Weights of a small masked image model: activation swiglu.
Rows from block 6 of a small masked image model, named by matrix and row number. Rows with one number within an expert belong to one neuron, the router's apart. Each number is 128 + 32 x the weight over its row's rms, rounded and kept within 0 to 255. All counts start at 0. Numbers have three digits each.
After each expert's rows are labels from the 100 images, of 14976, where the router gives the expert most weight on average: "colour at peak" is the nearest of a few named colours to the mean colour under the peak. Only what is clearly more common there than usual is listed. The data: photos of plants and fungi (iNaturalist). In brackets: how many of the 100, against the usual share in percent.
# router: router (model.blocks.6.mlp.router.weight, 32x96), inputs 0-95
# gate: expert gate (model.blocks.6.mlp.gate, 32x48x96), inputs 0-95
# up: expert up (model.blocks.6.mlp.up, 32x48x96), inputs 0-95
# down: expert down (model.blocks.6.mlp.down, 32x96x48, transposed), outputs 0-95

# expert 4
router.4:097137112159140150151146177125137092137103194156125144150126100187182162181127103094132081129148185171096156174116178102173141076172174109123132125134174114125113126111117087164106165171128204135169110155150131123151116130105163183147082096111129136130183116158111163193188125161074110162
gate.0:101146069129129120171103128121161048168171136125106121112048148075160167125083083122161120130171147165200167125117123108122072170106166142115126070112088075164105113103118147161144157127126108145153151111173199121117108119143135116171165130123148111183145120104128111103146155097051170166
up.0:151145043148108128133136093098127117159105144131145117104091073125160188147068069151144083152164158153105159171043157088144146093123175073134120124165104116135140136171092109135063126158131154114147122113127170125114162157154171134123071126154130177109160117197128103049125127138098107168
down.0:078142086162143121121176054096124133105213116120095062144148095100150082139062119140134176166175164136168070110091124109144169160124119087109110135117097137127181111134167104081128099181126113093128118060120152127122136116111124134098183133093094120157103103155122167117092170053132146160
gate.1:190155132114135152077134175087117103133200159127059109138152130126059098126155156173145103165132145156143097130158054176133152109126110134186178092092128103130140103064160128144121106095162132146150092049089118077095113118079142151136120160127114099083180158088145084168118116139155131111
up.1:186159159117100106079160086095086115139188145134103116166160095124090146132161160124177074171112126151153136141173075164126174093120106162184213099074156108100117107095139127145091088118151155144107064117124115056107139122062108124156133123111100118116201106096151089150144113158121124117
down.1:132120107125155122132150080154110093103195168120141136113123140127180193164091083126132077106130081105210132159114104111083112129122182145219079155112109124070126111155190147129094130188150145095128156139116157103116068121106131135127139178156119124081142142175116138081144085189137117171
colour at peak: black (53 vs 4)

# expert 14
router.14:123137144146112111155186139119070211062138107142126160110111136124048144052153076142153146098106133153137121052170117134158187069110146117133184162114167153161159111130122125064149105151103102151132101103120092123165094143133119123128141139131113124081124063146120106058118194094128125123
gate.0:037124142101131109149122137180140123135115147137124107099050077116096131145170147134083210138154133081168106122144158143177124121126139123147148118093112144204126158156094164136066161094067114147139102145129090064108100118162168063145128096161143127108154115086157141124158108133207163128
up.0:060123155126110129158169108168161165126144167172142112126109056176116176105182128131098201141143137108154124169159105090188183106143097140134186131109122170179148145110131103079127155115087094153168092113125103079148107140105157059148149085151127105142121104134145119074187160113164121073
down.0:163180156113093149135154032173108104084140152085136114172113156121131133112046166112112089106129103113093089163119125125126154143081149101150126139134092193123109115163179140133086166141084079127113067115165124143127095111100096121073124088169057157173125193147094108170097124137136125126
gate.1:106107115110125136123037154115139071157115177076136084144073105117122113142151107137070094111159107142137134091091165134096077160093160167127161127153131081133105127096107149238081116090119157090135126203105080097132185133132115141130147114148094113095147090122109169118124133187081152136
up.1:159110091097093140120173162146113123145000105147220115135124127102149177120132159119139161124103153109139116117131169128151130141099088143167094116099113130113120196103127095126162161130157131130067132124159156133103104136218131145131127196101173139139096124122109120098172105102135082131
down.1:086104146120103129073161132119155135126088148146142162127115148110077110114083138089088096159083123146147143125124126124136125111127152135173147159065210142138184160085079133147119171120130151202130136168092205148132109095130207154150174181093144134181178152086120097070114108105083116122
colour at peak: pink (36 vs 4.2)

# expert 19
router.19:175094164101138109152093141139107122148178149130143097143076095153156116171168123111106126139122189171079157169137154178136125041191137123116085108065182140167113081106099107178159173109116205107151092136144127129135129108181133128133049120101128135121136098120121168147150067139113140174
gate.0:141132094096105092171162083079091174123141111096081127133111159139100101154123156135181128129117117108183078151129189168086147120114140106141120093164142126117090128101085104102169171145101150114165101132072123102126094093145122155123088164119113070076119156037146142081189141129098103216
up.0:168145133135113118163113083103075075140144116083119146102103160142114106100094110163172150199114149181134046135144138173115095104104118143159104103159093099114081075114108087155149121135085141124113111071041086113122085140168088151108108142139151129104072166117146135134139136125069127217
down.0:160171120145144142066147079084122144067134102105124096108151093114123139142124172159098161128124129104123117121104225117159140145088099116092152101165049122130154186148124165119129072173110135123103050148096121096123114136149132076090102123168137051146141170128168131149105061147189125122
gate.1:137090103085053120165170106160102228126137113168142129179130108104094139120154108110122136122165166102109176066115192171119187113148140186125138134146197138132132140058140116083091137153192114105165151143165125113156150061099176097092113120143105151118136106128129150093136127105114146166
up.1:044132121173151193145139110106155113105093099085114172135119156116128138156135164144184139061100118121121130124180109039142129168122171078134108150118065133139107192211138110114164108138131137152128126163102163130141119212149143129093139145105151104160108156122089173094158110124180091136
down.1:146121052135134167185146122100122131089174131083074143062138106062111129101122106162170134112138137111156130200093096121152120089098126115104096113078120121163154165117137075088133095130109107111164125072139098177100184088133123135143176157177107112169106132138124082081088192134091179115
colour at peak: green (30 vs 6.2)

# expert 0
router.0:048115191169147110138178141100105163143134158166107188136161110120125160156160102097152096132147193179124181158122146080202122089168131090106111132102151173149125126137125151116077162138145186125170158135145098118153113127116177164151126104165143108190169111160139171185136129149082087165
gate.2:097168160150148088072133127109111178159147139128115171109154170063144128173184104104143123126124147095131162177113095078200148111133129108048143137041073122147143161180154137109127137121145141164148160146114096140152150156093143137186174113113151117204150111159064138130105119122087091147
up.2:179115072128100152172095146140150100102149105108135093130088113140096121106068137119119115135112077134155061091150165194070119144116152135172148111171182114122081080058096134127124075092102111113123082094149159107132103101164094104101081135149093151040105148097159086103110159160152160109
down.2:137125113110129129194162126155112080147164086130083071140176125133136108147106114155172129162136151111128143166096169114040140094135122176168171131181129134136137145118131096150148154200090121093114125072180133089152159125135070147117074116165127171051087084122096077113195137104119126149
gate.3:089162105064118170195155125093097090119112157166130173108104120095134151147162118103082194149166155066144109120062183165123117135111135127158167097106168115136108178084125122096102156167183090131180132093092123129156133127113219128134087118143157145062121130119095157103158153090121122154
up.3:096112062043163097116117098172088183155080121150090181125095123091130155135128110160182176133130152123143125157142122147079109092132187136157097118081098179163085200141113124138100153116122142122070150162121092123117125142188141128064105164127173168060092119132168095106131128123150136131
down.3:127159096130145148075105125145136126080165138140109165053079103155170143070126079218117137152168127092091103091064138172168101115092149124157132104116145191102181120137122094125074180132124109110075185095072102143119138112147148128100156125160175084102171113144161118147135127108169149145
colour at peak: brown (65 vs 35.6); black (26 vs 4)

# expert 18
router.18:083104101144124128116114122109075124144099173100132110142153069131124109113121105125103102072133187130163118144159124111142107101130134120200156161154163163132154132129110121199166128175157179089164144160142065105197123174097086143117097073110129126133146037152141205143135136160056153122
gate.2:124157101133132148129123066118158109115091134070129054111136179127106148108083154184103170123181111124120115127137092137106099182087165161118158165159146173201131125118136114130175073132149104147195191163097054152159062161112076119144131172160102115103103117131102127174150160115123106149
up.2:141131088137148151126142065101117139101072124073125103120116093111071122097082122163111128110158153166137104109120129139139099095085192115165156174169142151160130100124075121185135046185155168076170150162107062140186097177083074128153127116125074134110126081163131155135114158162132154122
down.2:145103073103123109156140181188144203149161094156109109152122068119088067130137146110099164120133150105142127126169120101157143190168094092112086113167102072102050097121124109146178113158130115123169104097147141133104133156143149139152153099092023114151178109139151144124078144105167132095
gate.3:175126109153083118073133105137130094153130111109163157075081164150075077118135182121125131223088133103131133100061171113153108113124123178122116110132113091126104159166142159133091112083096097137077132119124200082132180070106173121140146128159141197112133183149101115171125091097143133159
up.3:151124131116080163115204146148067105131105144173129101151195126138155176163086119153121138146156132163073139078119155115187168089137062075142131102116149193154183131123146085103138149143173145096157128146108103168147104155114108100092099180122086082083152108104140111137196119158074120142
down.3:128129054157114157138069136148148113151134144143129124137138119146155123059170100178151156112186107099130199156122087151133070166119109170149108095132139188159169111123141109189156114120124128107129174108137119113121067097193131098136115104109087128111082191156038161103121099187109114157
colour at peak: black (79 vs 4)

# expert 1
router.1:122163128082136106049161162115158132152079111127186149114130109131139099164136146174150074118111107149101160117128072027121146172153106154096125125084063104103153125184146150127109137093109130191141157132141114156126103186111123189157223117122137116109179158157139134147126115101143078114
gate.0:103127116152144132083168120084152118140109133074124190070132118074106129142137158129099100108168116099090143091104165082166143181115086044125134182119105106089094132146154156086120124106098148174160168114161116187077135162171113159110094107158143140188183175156136199156120111132154134086
up.0:090167113129136134075139125087133126137126107084125226099113118107104129142120151151083093113172123092078132127073160094159138154108090076146158170110105085093116147150170141100098148125091139155166180086151093179099143166190115190109116082167155130167186167161126190162145107120114137101
down.0:139104129125133151147207176117154105118141098082121091141142178122092065120063176153151170093108159110128119111100138107148124206142133100071121116105180116162153116083172100104160070143103094131190072060130174162106141072118121162139136154129083135147064133117154150124136158110146092150
gate.1:128167084131160130126151148129102162066132092118145157132126144144150073099170092106093132164133073149116192098130148084108142176131140148101160122073104114133068100115084052130064112081154074132138124148118207094122137146114168123081178111091066131082137162134140129101109143152170119069
up.1:133166091132159126121146143131105165071132096120147162130135150143144076099159103109078133167138077154114187100134143083108145169141133152091161125068101113134069100122087045134062111084151074129142134148117191091115151149110173122083181100092061131077142160133140136101120143155166119063
down.1:062110174129119147128124108104135139186160122098102165149106129146081137122102149167128195141148152102173100095099106229120121070121142154107113139092146162126170096083100123177120122125112170076115132141085063100121134131114139103135178197161107133100142109178160177142136061109100126185
colour at peak: brown (76 vs 35.6)

# expert 26
router.26:068109149142159115158133161148115106126137168127117175119175093194173164155129140096120129107163194199088157176137136102155127082163137092123129165115168109147140145106150121159137188132130180087130139144149140124131127095102175170121068090107137126150171089156143158189195166166068110180
gate.2:077161177080062139087123135146134142090173104120150110171191099100081026155136143149116125196120089159161132168143143147114154108139086140097133089066142120136135104062099132157099160107131137096088118110061133102086140157108124067155102165116123090122146094099140084136167127155108118145
up.2:098095170103126113146141145169154157107205141163039093147193088105101086172111168149157153140093122166146164172192151124136176133176122112083100085097161091127127124099179164103102133123142116132131138111082143100091150107080144090190167113079105104123146082079136098118162164123134112126
down.2:118136097134133128147110110087144126084187120126165111149101113110186147154149077152126160094146069061163128131110119099053098144102165131089111151131042090116121082178160148127187101086109106145128135095137120133183176146061119111164103135128168127162109169125133156147102096218159112142
gate.3:168108131127113140132112099103164112114067131064148137149085142148114119103137212146137114154089140085134105083079109132111131160112154161099162107123125112090146142114121116101116089149115100144141105087195098126095122113227070134140123105117142063028084163113120068143133147098170179139
up.3:202144138157092138129136063110131086104101169099186123158068127131140169097121154117115124132169162114154157072100111094097098160114176162147134145160123115099144135147106132102099131161126100155128124111190117136126131104214098146186102100112159061069138191157119098153093151082166186098
down.3:072115062124137118097113146136112109125136146129158132121053119109198163108147087187109140110169094126151145115108076101137070137101201123120089151121125147126166075145122131158177162099113104144077178123073107166149152114065147130172132120149164162183158171158129116128073074180148150135
colour at peak: green (43 vs 6.2)

# expert 21
router.21:141108138103110147137115161171166156095138190125150080159157151110097124143115126130136188055112142106117147028149146163144119186154161141090128112132109139108093115144156151116132139095132101092172116152079151109098180067139169150140127201185126135112124179121111069106113031140122133156
gate.0:122128113072116102085166122063081141128071120141139119170055088042119113117053112171182140175109175160155114146126112115072119133118129123129122130110150084120174138113109166169150154110114123139104190151169156169119127086097115136100160066075158164184124120111142150099089151086132145122
up.0:123118166109128151081141096149150139109172122155173099110137093135073082118145163091069103131142142126126103142084109120088213115111084148069148129103150123110217146113142106132134084197117119052120118181109113084091128142172142108163192085137082131095086087166087133118147131128146140089
down.0:110134101092165153135103133111111093061139182100087168121121140176136126095138137079105176156164124116083141097102193144129093175177127153092197118129134081087146142105123139144169072131145086102132102115100040150131130103149085106108141144139150123150149105195068164211127161131129148109
gate.1:153076154091156089123158143165164121170140189061088106074180191137089165173096170119155127110095151150136083120196159083189133151159121099128089165118107121145120128161174133123135143086146170193150102134153138150095162138118072092133136150137139080084135158095158097085154102109152116116
up.1:092141142166080125090155127055106151134110095133180130188122103103149086108115111186157094159073113128115103205094073147068149108136155151111138119137137159100156106128087166178125117103078160114088128150135093117150099141116148206116105161175137153172087099155111122183131117163155058128
down.1:168147152131082165167148127153161146152128135123163087068141130050127147132154115125186100123110165164125105135135129129181136114148067119119118139080076084170135076141179186159126116137162122125103143161151141088048177127121117152107138111073114165201102113086124058083110119127146107074
colour at peak: pink (45 vs 4.2)

# expert 15
router.15:100126153164163094133141159135128114156121153152126194131146098204171115174148167111116095112180191173125184185134177097165134091178109096114137144126179132156121118102150122155148168118116191115129118149128128139165153111097154142100070090109136120104177099154155167198175148163060111169
gate.2:120060167100134181184181168205118088054149162149120156106118117158127103105111099150119189101170114096043110176126052067144128176152134116139129136065122104148145079125129132105100108098125125157160103102121128116097090134141135083082126168158129158102110136127143130106116126142165160087
up.2:057127093093124134146177147143088118089104104147163145117135098163140140091167097136184195131145107138087155160080055103118096167108151116181150199072128128122110076129089170119129142143122102133143150123144160126113068083101145154130104185133149153128081171120102098140109093164205166093
down.2:103120179178123120142124115085120149109092122173111132123070108097110172093108057114199135110118090135124166150148189145102078091078158125138108141208147132152117148089088093150081165067132157153097142126129087136140123143134154121154129142158104158134175084099153082150126133193053182132
gate.3:088145027123120138150151104095127164124101166116181060140095123114140164114095148137195133119128105107114084137131075120166136138106211094107154118069090143110077126148089150117143112158124117160169126094186121125121086181119077139156160161165119142164089134137063082118121145119118193137
up.3:126087120121142091125096178124169156120090114122111114144123136181185109102110162104099124145184133131118088095085101179133115123104103136103120130161179111109147125098072129124104147149138116096117087153046152167121143084129158150134163116047115143215080091106115200058124173148163127179
down.3:154126125144143131151117150163135115137103150093176075131138162103092117128102150096164076121161130187166095109129206110156118091105130083139063164106102111109110121165146082188098101121104133105124076115148167146184170153152076106087087137127210087123069121105157132119144053175138142096
colour at peak: black (51 vs 4)

# expert 10
router.10:114127147158058122097129152151088108131146153098147128160138144190136159115127164093129119166115173066153157193126125216072137078121125200154160110170182109129113104040122104160097137121119160091114158166133093139101096074093142118156088099147143132107127128101139102147174136152129196107
gate.2:152099103177073103113169136161092149174125090149137148070149083071147106080123108165147164129100127121182126148130091167188122113106074089156131166093179124114095136094166120131137090084161103111143087086183127191148086076133079126127160099125136091218124116141127110140092088158140132127
up.2:141092092173086096125170118172083148163114095153131123077125098102135106069121095136142162138102136114180132156142089170169076107100085098182104173103195118107095149107139111139149094097136121108127074097160148182152065063166072140146145092117157091202130136143120115145103078164127154131
down.2:151121142163079088170166144160127155127141092174096155147184111104171114104099148136139131121219074130148131091152113114162137156112134095109104130069122144102146166160116199086149110124101132177128100115117129199095129072102114113133199175157122135168124083140115105085125129198063157163
gate.3:113101115124121116134177170188112058118105135142131139105156111159084140137116137125127202146083165112099183108136150161104099137089128165182103103175185092143134139063165072119089156094184100119118145150106137174121082088162203077143109127124127137099132125126159123136185156068175096103
up.3:163132161126110118089108137107142090140152092121082103134119118148111095155105122135118153144129134117180132163164212142074159115134086120122097049217111157147174124118175148174139127113135145121067131166120120177114110127094159124125044151128163126051109112102177118094137088117165190078
down.3:163177116155087125099089129126084122135089152151152170149089110152161169156180101099119092141140122068115159098098170173139100056155203171136174124154145129082095112118110123126117179097115137123121150139096118136126124120106102132163151124104114116110194157159057122173164091082037117173
colour at peak: grey (76 vs 47.5)

# expert 9
router.9:168125144087125151174132111096159174132115167103131107109104096121148101066156127110117180076112152101174132074124130167139169129112093149075101093122059136139095128129129160111099133168167136087127128125129112103095160080118145136119132177167164132115084183192161130045069079087178128073
gate.2:169115167084077141123101078132138140192144100078154130092169119116090127119141168174100139186094098131158105120134072120107109126156107160108088127097122144158192114137125113136120131117017179137090148113111061105162135158128081139112141132165110071113122146120148096205142195113148126160
up.2:116163099166158114129186114161074069141188124149088125096116172170098199111101171164131106129096185128079113113130155145136158085035086111182133142176137113139097083120167117146119117098170113152051121106126152140135095117146129056160117115129095149092155095126138108108146112150078105141
down.2:163133163187139094084142131125104156182151097137122143105156177117215127116081143089124154130173099169122104121133111084180151175070175094066120112147066074118107110176122132097175085064124133165148121103158097126143105161124152107133163126122122079152122064122183136130162169166136118143
gate.3:127139165095142147094174123156147154075182166105068100122123094138045111137118150140176177105133134108160194155109218141139088131172079091102130109160069138152100167126179140137122121157107094123141096114171146120120168130180114095103125127123104116099145134151134138057120072131149175068
up.3:114110073154114156164069161104110122190098093166192132121100148108194138151161097136078085131130119146110093168143061103112167138076202166162100127115174133080126100084113120099126136106192140133121185132077116135124096129061180163140121144131131175141119140110145121169126179109125085131
down.3:098147190175110087188115121157124123162116119148205071107102156134186107126112081124133086124144171166098113109104157116166077088215135089163130153055139148122132102166168169173149169143155147124138088146163144124087124094089131121147125126121147145154051133107134165151160098135117084093
colour at peak: grey (78 vs 47.5)

# expert 5
router.5:105132139127150103190118142202107098187107175163123149142191127172149141163157138118150093115134194165117115159142129131124122074181090101128106145138148108135129109117162118145136169158078190077097124067175113163146152120123128162123108140134136138120180060146140089206129155158065121190
gate.0:112137080149137212120112161059151187101155086128155108156079085166111057127193115136102136139153063114121104115109117127098168133149179071115182109177112149143129079108089123117124081106130104111154091129106067119162143166130179144140114128128076151119141118115139123047144158153146104097
up.0:112147196064105099170124090169104171117123173155121117161118138088137112151145116117074118123104174095125131163170167128118156116180126196139157108142159145103149161142166157086126226162106122131122160076107168070114130119113157129113088124127156070067153142156141149164118157096152163055
down.0:168120138117116156125151144146171110138154119120134066112143193104120132117107160098102059087094117114100088110158157061179140179147100105120099154130099068130138113139187145034136087135147133169161091163140169108064152112148158201136135110111125139167098172076127102092092119144133116075
gate.1:085119177100112158158069159157122118145142170113135095159165181132129099168121110142104044136097125117144117186172148123134112106156086141140068121089139075123141148095152094178113162172086165116068140079108109116095127154141080115104203155117137093134143208141097081130129092166104091108
up.1:181176160130081169146142120104079131152129059131105198153141098097125057099097066123123127149128174129142061055141141177163121144175131147123106111064109182138134102130129142132176138108105088087134148106151059191157106164113096147077145113144141151147134121113113160173144123097089140124
down.1:169116060094122145131093095113146139115104160129120136079084132136148175162179159122116102112159177140083131084144140138131138139146141135089104113202115100137115139083137100073131138111149121125058086106148194148071148105094126110163080189107143156100198144100127215142126150054144151122
colour at peak: grey (82 vs 47.5)

# expert 28
router.28:084096139121168141165206152103121069154094119088095147190161053119065115142131151125149114123098126129144139095116123124130133184108215133143171124149160097121116144076160134107091168162094140155157145116138123132145108064097168170164160129163121135112193132116138118184165158136063127174
gate.0:086096145109112132139114128146163120158089150135128110131170134126106141137163144124139213142122054110121119166191077127178140116178055107107090090160137163164149128137151094111131112136164165136160121087133068124168119145124195055085141131129111117053061099122150073108117084174139114106
up.0:152181118137128104092129063130096170095113109135158135130149141111108118095083160101156097189119172135122167150101075131107130101144115164176135178099136134088108137179075219145077133158126118073107171180100176117133108114097080151069164152169149155148132072119150174169098100122144120087
down.0:089095164094054135229135075154105140119151146118129112185105204099161152129077171125168184124169129182110119152141186153094095138092153172138111112130146168100092117108133104089070142208134108119135147140134103128150141070083086123108100084152149112117118118146157133121149132138104154127
gate.1:126130147148137178180150114135134094158148158119099107167109180151119144162154113066103147119104176075170138155116169128136110176112193161110158097124134081144074151090134133082148128179117096179168123124132168137096165108136167113164144109120111149143183135109048164158164177049065147138
up.1:149162092123135092110145135122094126133078138122255191081096134172108147094140104143152123128124149163075167100126090087143128107149048157145101143124115128161153137165138081149099175111119142103132157097091099113147122157128107122061159163156184138091144156166163111117128115134108061132
down.1:127146121114155140098061108113155085131176105115074167064154090086177132181153102135110112147108156132122090101116119120159119134115065066115085105110048136197176085177103133116189139132075161131094129125120089127117135171136181132084115138134124172131101162098100096142064117120156159152
colour at peak: grey (92 vs 47.5)

# expert 7
router.7:170172134159118113068081070153086071153100094133116156162117160119116105056137119157105108101144160150150115106099160133171104100098119114142147133096073113131100052172126129195167110154123168152114137095159128154135131192151159112127134105149153122057156149127175134150094028139124092134
gate.0:163136153102105127143135190122106100145056152094155128195143061168138124145146155184115121107154105140113115099127134058126160111114141147105143092146073110132147137159210153145128174131146138145103103168118085110154204158133052100089187203151097116106105112164122137141099121150146110180
up.0:072122103136159131139125068125150166112201099147101121072091208089133126135115132100114164128114159099142140174139129201115075163151124139127103147094174138152103146094073112101119082134098101132165148097126147125096067095127195155162070067110170149158139154083118150111160147089109147078
down.0:117144077124141143103164122092121130119201120101091103080082106062202139143129107252096144130209110129147119121095137054146127150099123119092114078124067078145168102151160164146149140133102101164131140087126093145147157163129118142105131158144116130102134155136110139098074148118169140137
gate.1:103153119171172140107072082122129111157122059133099169100101110128106162076102129147137126147154182119151084193082169169142112102130130117126116132126090160125115132195104108169165098162125147080150189130162109137061080151104122142083160140117181231084109131124136139149147074114103145144
up.1:098195094089138099116135124158132165118098165139167097098137116163154112152114214176105166118114149134174099047090145145095095175095132212120153124169103153141110144150115188106121176099088073143112103126109129129118146110069113083109124127172163166174154177123149133140134144087143117184
down.1:148180152172113146130114108107138120113147097123097125135107127161085131056080150128112134114131208176177081037100102172130135125116141149075125117138130147112158109116108086111161127172146129066132116169122130065120169131072168138095211141117113108150099133122158194150135101057097157139
colour at peak: black (96 vs 4)

# expert 20
router.20:090070138145121097152120122159121098171131162153162145097146127152160144134101161080125116096127190166237158175158143103156086085181118083121121138108192150097121112107146105163197139135107182116120144178145136133136121083077176182128122107112114140137145109168119175171181097155104147159
gate.0:114151146177084150114104130184101175098106084106149133111138140095074105104145094119158165125107064161122085121140124106152104133129184109105105136173064049124122103101146152143116079119073124116134095112122090103171174162145179132085120074173095136129116113183161175114093155164215117118
up.0:138109107071159119155154132085163083148172167148094105154115125158185159152114154119090108119139185097129185134120132149090148124124058135128155090070178193135121132139108105107142162121181128133122165132131183162072087109125094119168165177093147145137143144076095066136160116098040142108
down.0:156118200111142128095169117162134143094124113144104140109115098146107090172163131101008156147099159128126094136138112132154181077156144110087087125150111075107148160106142173104185177112116145141058082114127137146135118098106179165076113123124105148100211179138115097121093117097146136161
gate.1:173155078116174153128128193087160160157116122122068127137067131113142138167137190215148132104106113074103110115125087147119157131112121080116170111096084126169128139163131187116159152092184143184128129081173112156119141158120103133123104134157098055098159184084157115131105152105182119139
up.1:070085145182055082134133123095084177175072141155162131127124130112165077104125133207172170129084104070125164163138108105158118092130112098105138144096096094096152129182144115140135124059144156123084155130157101116114109131143142142084076147128121122161161056138126168088110158159138153176
down.1:168162133111147084102134071158126131111156178160090095140147050142144136169145109083142081168113172167150089140139134142068154080085107101147152139151097147110120197188130143111160162095104110108101076156135105147166167094100059120153143156158106140108142114171112121159185126073104120191
colour at peak: grey (81 vs 47.5)

# expert 13
router.13:102130160183159120182166151140113109154130161140136156158151084175157138162144148121116105128170186188095158181130178076121150083153125085101122108187158129141142118147144115138155167168111195103166122135137136105152153117141185147131075082111092137129177096123129157215170136157063104171
gate.0:130140154072094083094167126067124097142182117095159147100127186104123140167140150123159102126117120125155130129165168081127073147063106179174105123141102109099124158172179067107139188091138127155123162126132151122097092147145098171151139085121160081057135191081119121090192117106162116125
up.0:124000140104148178163135155072130089108128129079082124113153054102125125122120148156167128133116145157176123092152103128142130155144156142135109103115147161090097102102135142141198121147167163135139176177093125189090065081148137077103092100135125065114122142100138123140136135134140124175
down.0:080208121179120152075132124198126089161088118091184130182090148176094093116165106174113155113145111094144124125098114154097113142092156198115159084157130158160123118127154098150097150133095073120120131032107115124080114116136155138108156110170130121108125121114044129151147083098106145115
gate.1:138086130153135103129085176092182089123138063115089065132170113097171118126061154149186130117060100084162074121183176144103106129074117072078122128141132090139114133115110092149165106084139135167119121139113175125165085117106098101166134128101115205189091130088114124124128115148135142157
up.1:101111196115149142138195133073110129123133208111101140112140158166093186206166124105100161187130160173148129138102107105127153116104158153143122140093157166129182127118116115084033143064155131153095110143133125064122157144106150118151163119148130104080163110134152054139139176118138128137
down.1:133153117107068113171169131142129149138200106111115113151093185155169129135090140163111171096160140158126163157123104159042099146144130140140096159117112084129123049186120131067154181107097133123133127155124138117172103072126115158144104141086104124062137101082086179087136193158163151146
colour at peak: green (64 vs 6.2)