A small masked image model, trained from scratch.
Model: 9.32M parameters, 40-pixel images, arch poolformer, norm layernorm, activation swiglu, moe top_k, patch size [2, 2].
Data: trained on photos of plants and fungi (iNaturalist), 90422 training examples.
Rows from block 9 of a small masked image model, named by matrix and row number. Rows with one number within an expert belong to one neuron, the router's apart. Each number is 500 + 25 x the weight over its row's rms, rounded and kept within 0 to 999. All counts start at 0. Numbers have three digits each.
Before each expert's rows are labels from the 100 images, of 14976, where the router gives the expert most weight on average: "patch colour" is the nearest of a few named colours to the mean colour under the peak. Only what is clearly more common there than usual is listed. The data: photos of plants and fungi (iNaturalist).
# router: router (model.blocks.9.mlp.router.weight, 32x192), inputs 32-63
# gate: expert gate (model.blocks.9.mlp.gate, 32x96x192), inputs 32-63
# up: expert up (model.blocks.9.mlp.up, 32x96x192), inputs 32-63
# down: expert down (model.blocks.9.mlp.down, 32x192x96, transposed), outputs 32-63

# expert 22
patch colour: green
router.22:524511482500522516522467499573500487492506512509474520447517544512510525451483554476509507490494
gate.0:515512463476483529511509516508521509515503473491542489522499515490515516484451548463523542490491
up.0:494461502581499489549492510570514494482494466483472505513490509489485498511507508502540467521520
down.0:555503517539509551516528544478465466517496494474471520503454493490513455498519526515503539488506
gate.1:464473530459445501469537478510481450505490522516440516495529521522465481527493548524508491487480
up.1:471473513463461504483567449481490454513514513506441518503532515530462487513501533503500484499483
down.1:480568489461499465517486489528506514552480471486493490520497516525528504487531470475499553514559
gate.2:535519476550551494436496499535517546504556529507485474483514495488471510482511478466506521500504
up.2:483498512471448507554494514492509456494449487530517509524514485510524510527492524531514491516468
down.2:493500500457482508503483533539474530486496516491518526467535508513517543485508529536507500481488
gate.3:470533545456512472500525484468476503497455545527471496453481510518517516511485451518454448508491
up.3:484500545471514473491484523471475491479494532519479481455543520502506522467501436564466453533505
down.3:493505500459518516501482508507515486488470520525504472492503510520503492529489552494498517492496
gate.4:532512529492528493486489518478467517471502512502505509478481523492461492502465520454508515470465
up.4:502490508513520525494529495494488489462495489474503500473486526478480493491518494527474469484454
down.4:512450475511514469525477492477514513476522472523516525470545497490472471486516515531518525564505

# expert 12
patch colour: grey
router.12:558466455475511458480527504507445503485510464511486523467478509465502469477485483516514523477516
gate.0:525505517507495470441538491507473476513502473527469456537530555491511536509527512516478490487501
up.0:488523483527497510557485514503501481511523539498508538458506465490511518527478490467545501501514
down.0:488557492500497503503510500473506489520476539503443480486490511509495469479497490479501477524524
gate.1:522506466538493495501469506503501547479475508515511444486536508468471496501489492497513501523508
up.1:542478503511501498497447486517489543469481490528523448497534513474440491481494473497486489529468
down.1:512490516475510476497491488495520487491499495470505511489481457511496525518468541521492524481491
gate.2:504485531471513486521516488502482492481487471508530514519512520510489482496512434484464499505478
up.2:493498559459489491517523490534489462501510487501491532498493498527506474503503476478494503496493
down.2:507486492542495496515491480572526561510517515528532503480521502492514464488512495531485520485488
gate.3:461477504512554485472539482519504478479494471513470446515497525514478498475552479487470481489457
up.3:543536507502489532514466506448491509518495545484532569500497463491510510528455523504512520513531
down.3:527547489486503515506511532480461489492479518490482458498482517496506513505496477505504472574537
gate.4:490501500491556507501543473529464462466494503509451487506455521524484484496511467486494510510479
up.4:483499497481516501508538477556472473468504496502457485505446522517478478491509467473506502518468
down.4:480481513515491482490493489574512523494506495512515543492508505516467457489501521505499521439442

# expert 1
patch colour: brown
router.1:477487483527495506429474451530509485499513486474486539470532476497502500504459537493534502492506
gate.0:534488528503512492526502540497490533458515533512509507464487509489492535520485525516523538529452
up.0:528476506532574469513515508557513484480478518498512494492433484481500528477538471502499501491475
down.0:501462495532503562483484511462554499519529541515534501497502499480488491481507522510506475511490
gate.1:484513485516509526484480470478494465553515582481513514492499519520488487500515495535494460511485
up.1:508485515490455472517498514487484548468482425528498491507530455488516500509493517498517536496525
down.1:501493510516508525462494476520448481532535515509511516502526465516501497507479513460487498499514
gate.2:507545502461479512490495456466488538491468543553482492504483518522502501486507491518477463515482
up.2:524503493498508493498498509531504470507542463473511477495517473480479501519469508473488514508497
down.2:485537530429487500500496509511460521492475497546474512493462501503497508508482530513494499483488
gate.3:513489498520521479487495491491511474516504498491509531478478461509458512513483489510487496536477
up.3:531482475535503514489455494547451526473498500505468497485485493461468507496489475528507479490474
down.3:514522484472503509517491526478502529454514495536501489486492512468505481506492508506489498516532
gate.4:471487471548536513482425510526515548492521530471488466495518507513499499474473492497471503503479
up.4:493465510473489456533554513487505461501448465475538532500504485488515471546458500481481557492498
down.4:495517494575491533484494479526533463509532536514527501459470477493501507488491529510520473515469

# expert 4
patch colour: brown
router.4:506466476527520488448518487468458504463507481479523531514508519487480483461500477528507513487529
gate.0:480466546557511466535510500480518507551496516498511475454524511518528518543492514506501495505478
up.0:513568454481486496510491522524494516471493467502493511505489527473488472499488468484519494497518
down.0:506513497528506512483498482486504474538488457472544479494485492473525493477507488554507546520523
gate.1:513480506489501483483517475464463492490482478452556470558494492489442496486513491515505513485526
up.1:485530470515499515527448511525536500513532519517438497454518522507565501489488530473511507504512
down.1:531490500498492538474485467519492476463437499517498482498512475487420501491494489563521514514479
gate.2:456491487488518538480494483496505489553519525466487500474499478512551502517540455501455497503531
up.2:516514495521517518497462534491492503480487541454517466513507491506530504490518493507491533504520
down.2:529472507492496503498507505443503492520479496589516523486538455515507492498518505481484499518504
gate.3:515488477504494496456512467523434544489494506518490464512496488489427493471519453512490496510450
up.3:509482488504505492470515466532438544492496508526478462504499496500431503482511449516488494512432
down.3:476496487478501485525505462516479507454510477519526525475466476531517497502512459488490469457460
gate.4:509471536572524470533491522502513496506489477529506491481535499493486480542456501519536478496465
up.4:502504518496484517501474484469470480458515493494538495511514512490464482475537509471530461529484
down.4:505512505461502509500501518454505475508496533549455509477535504509504514496499472494501504476465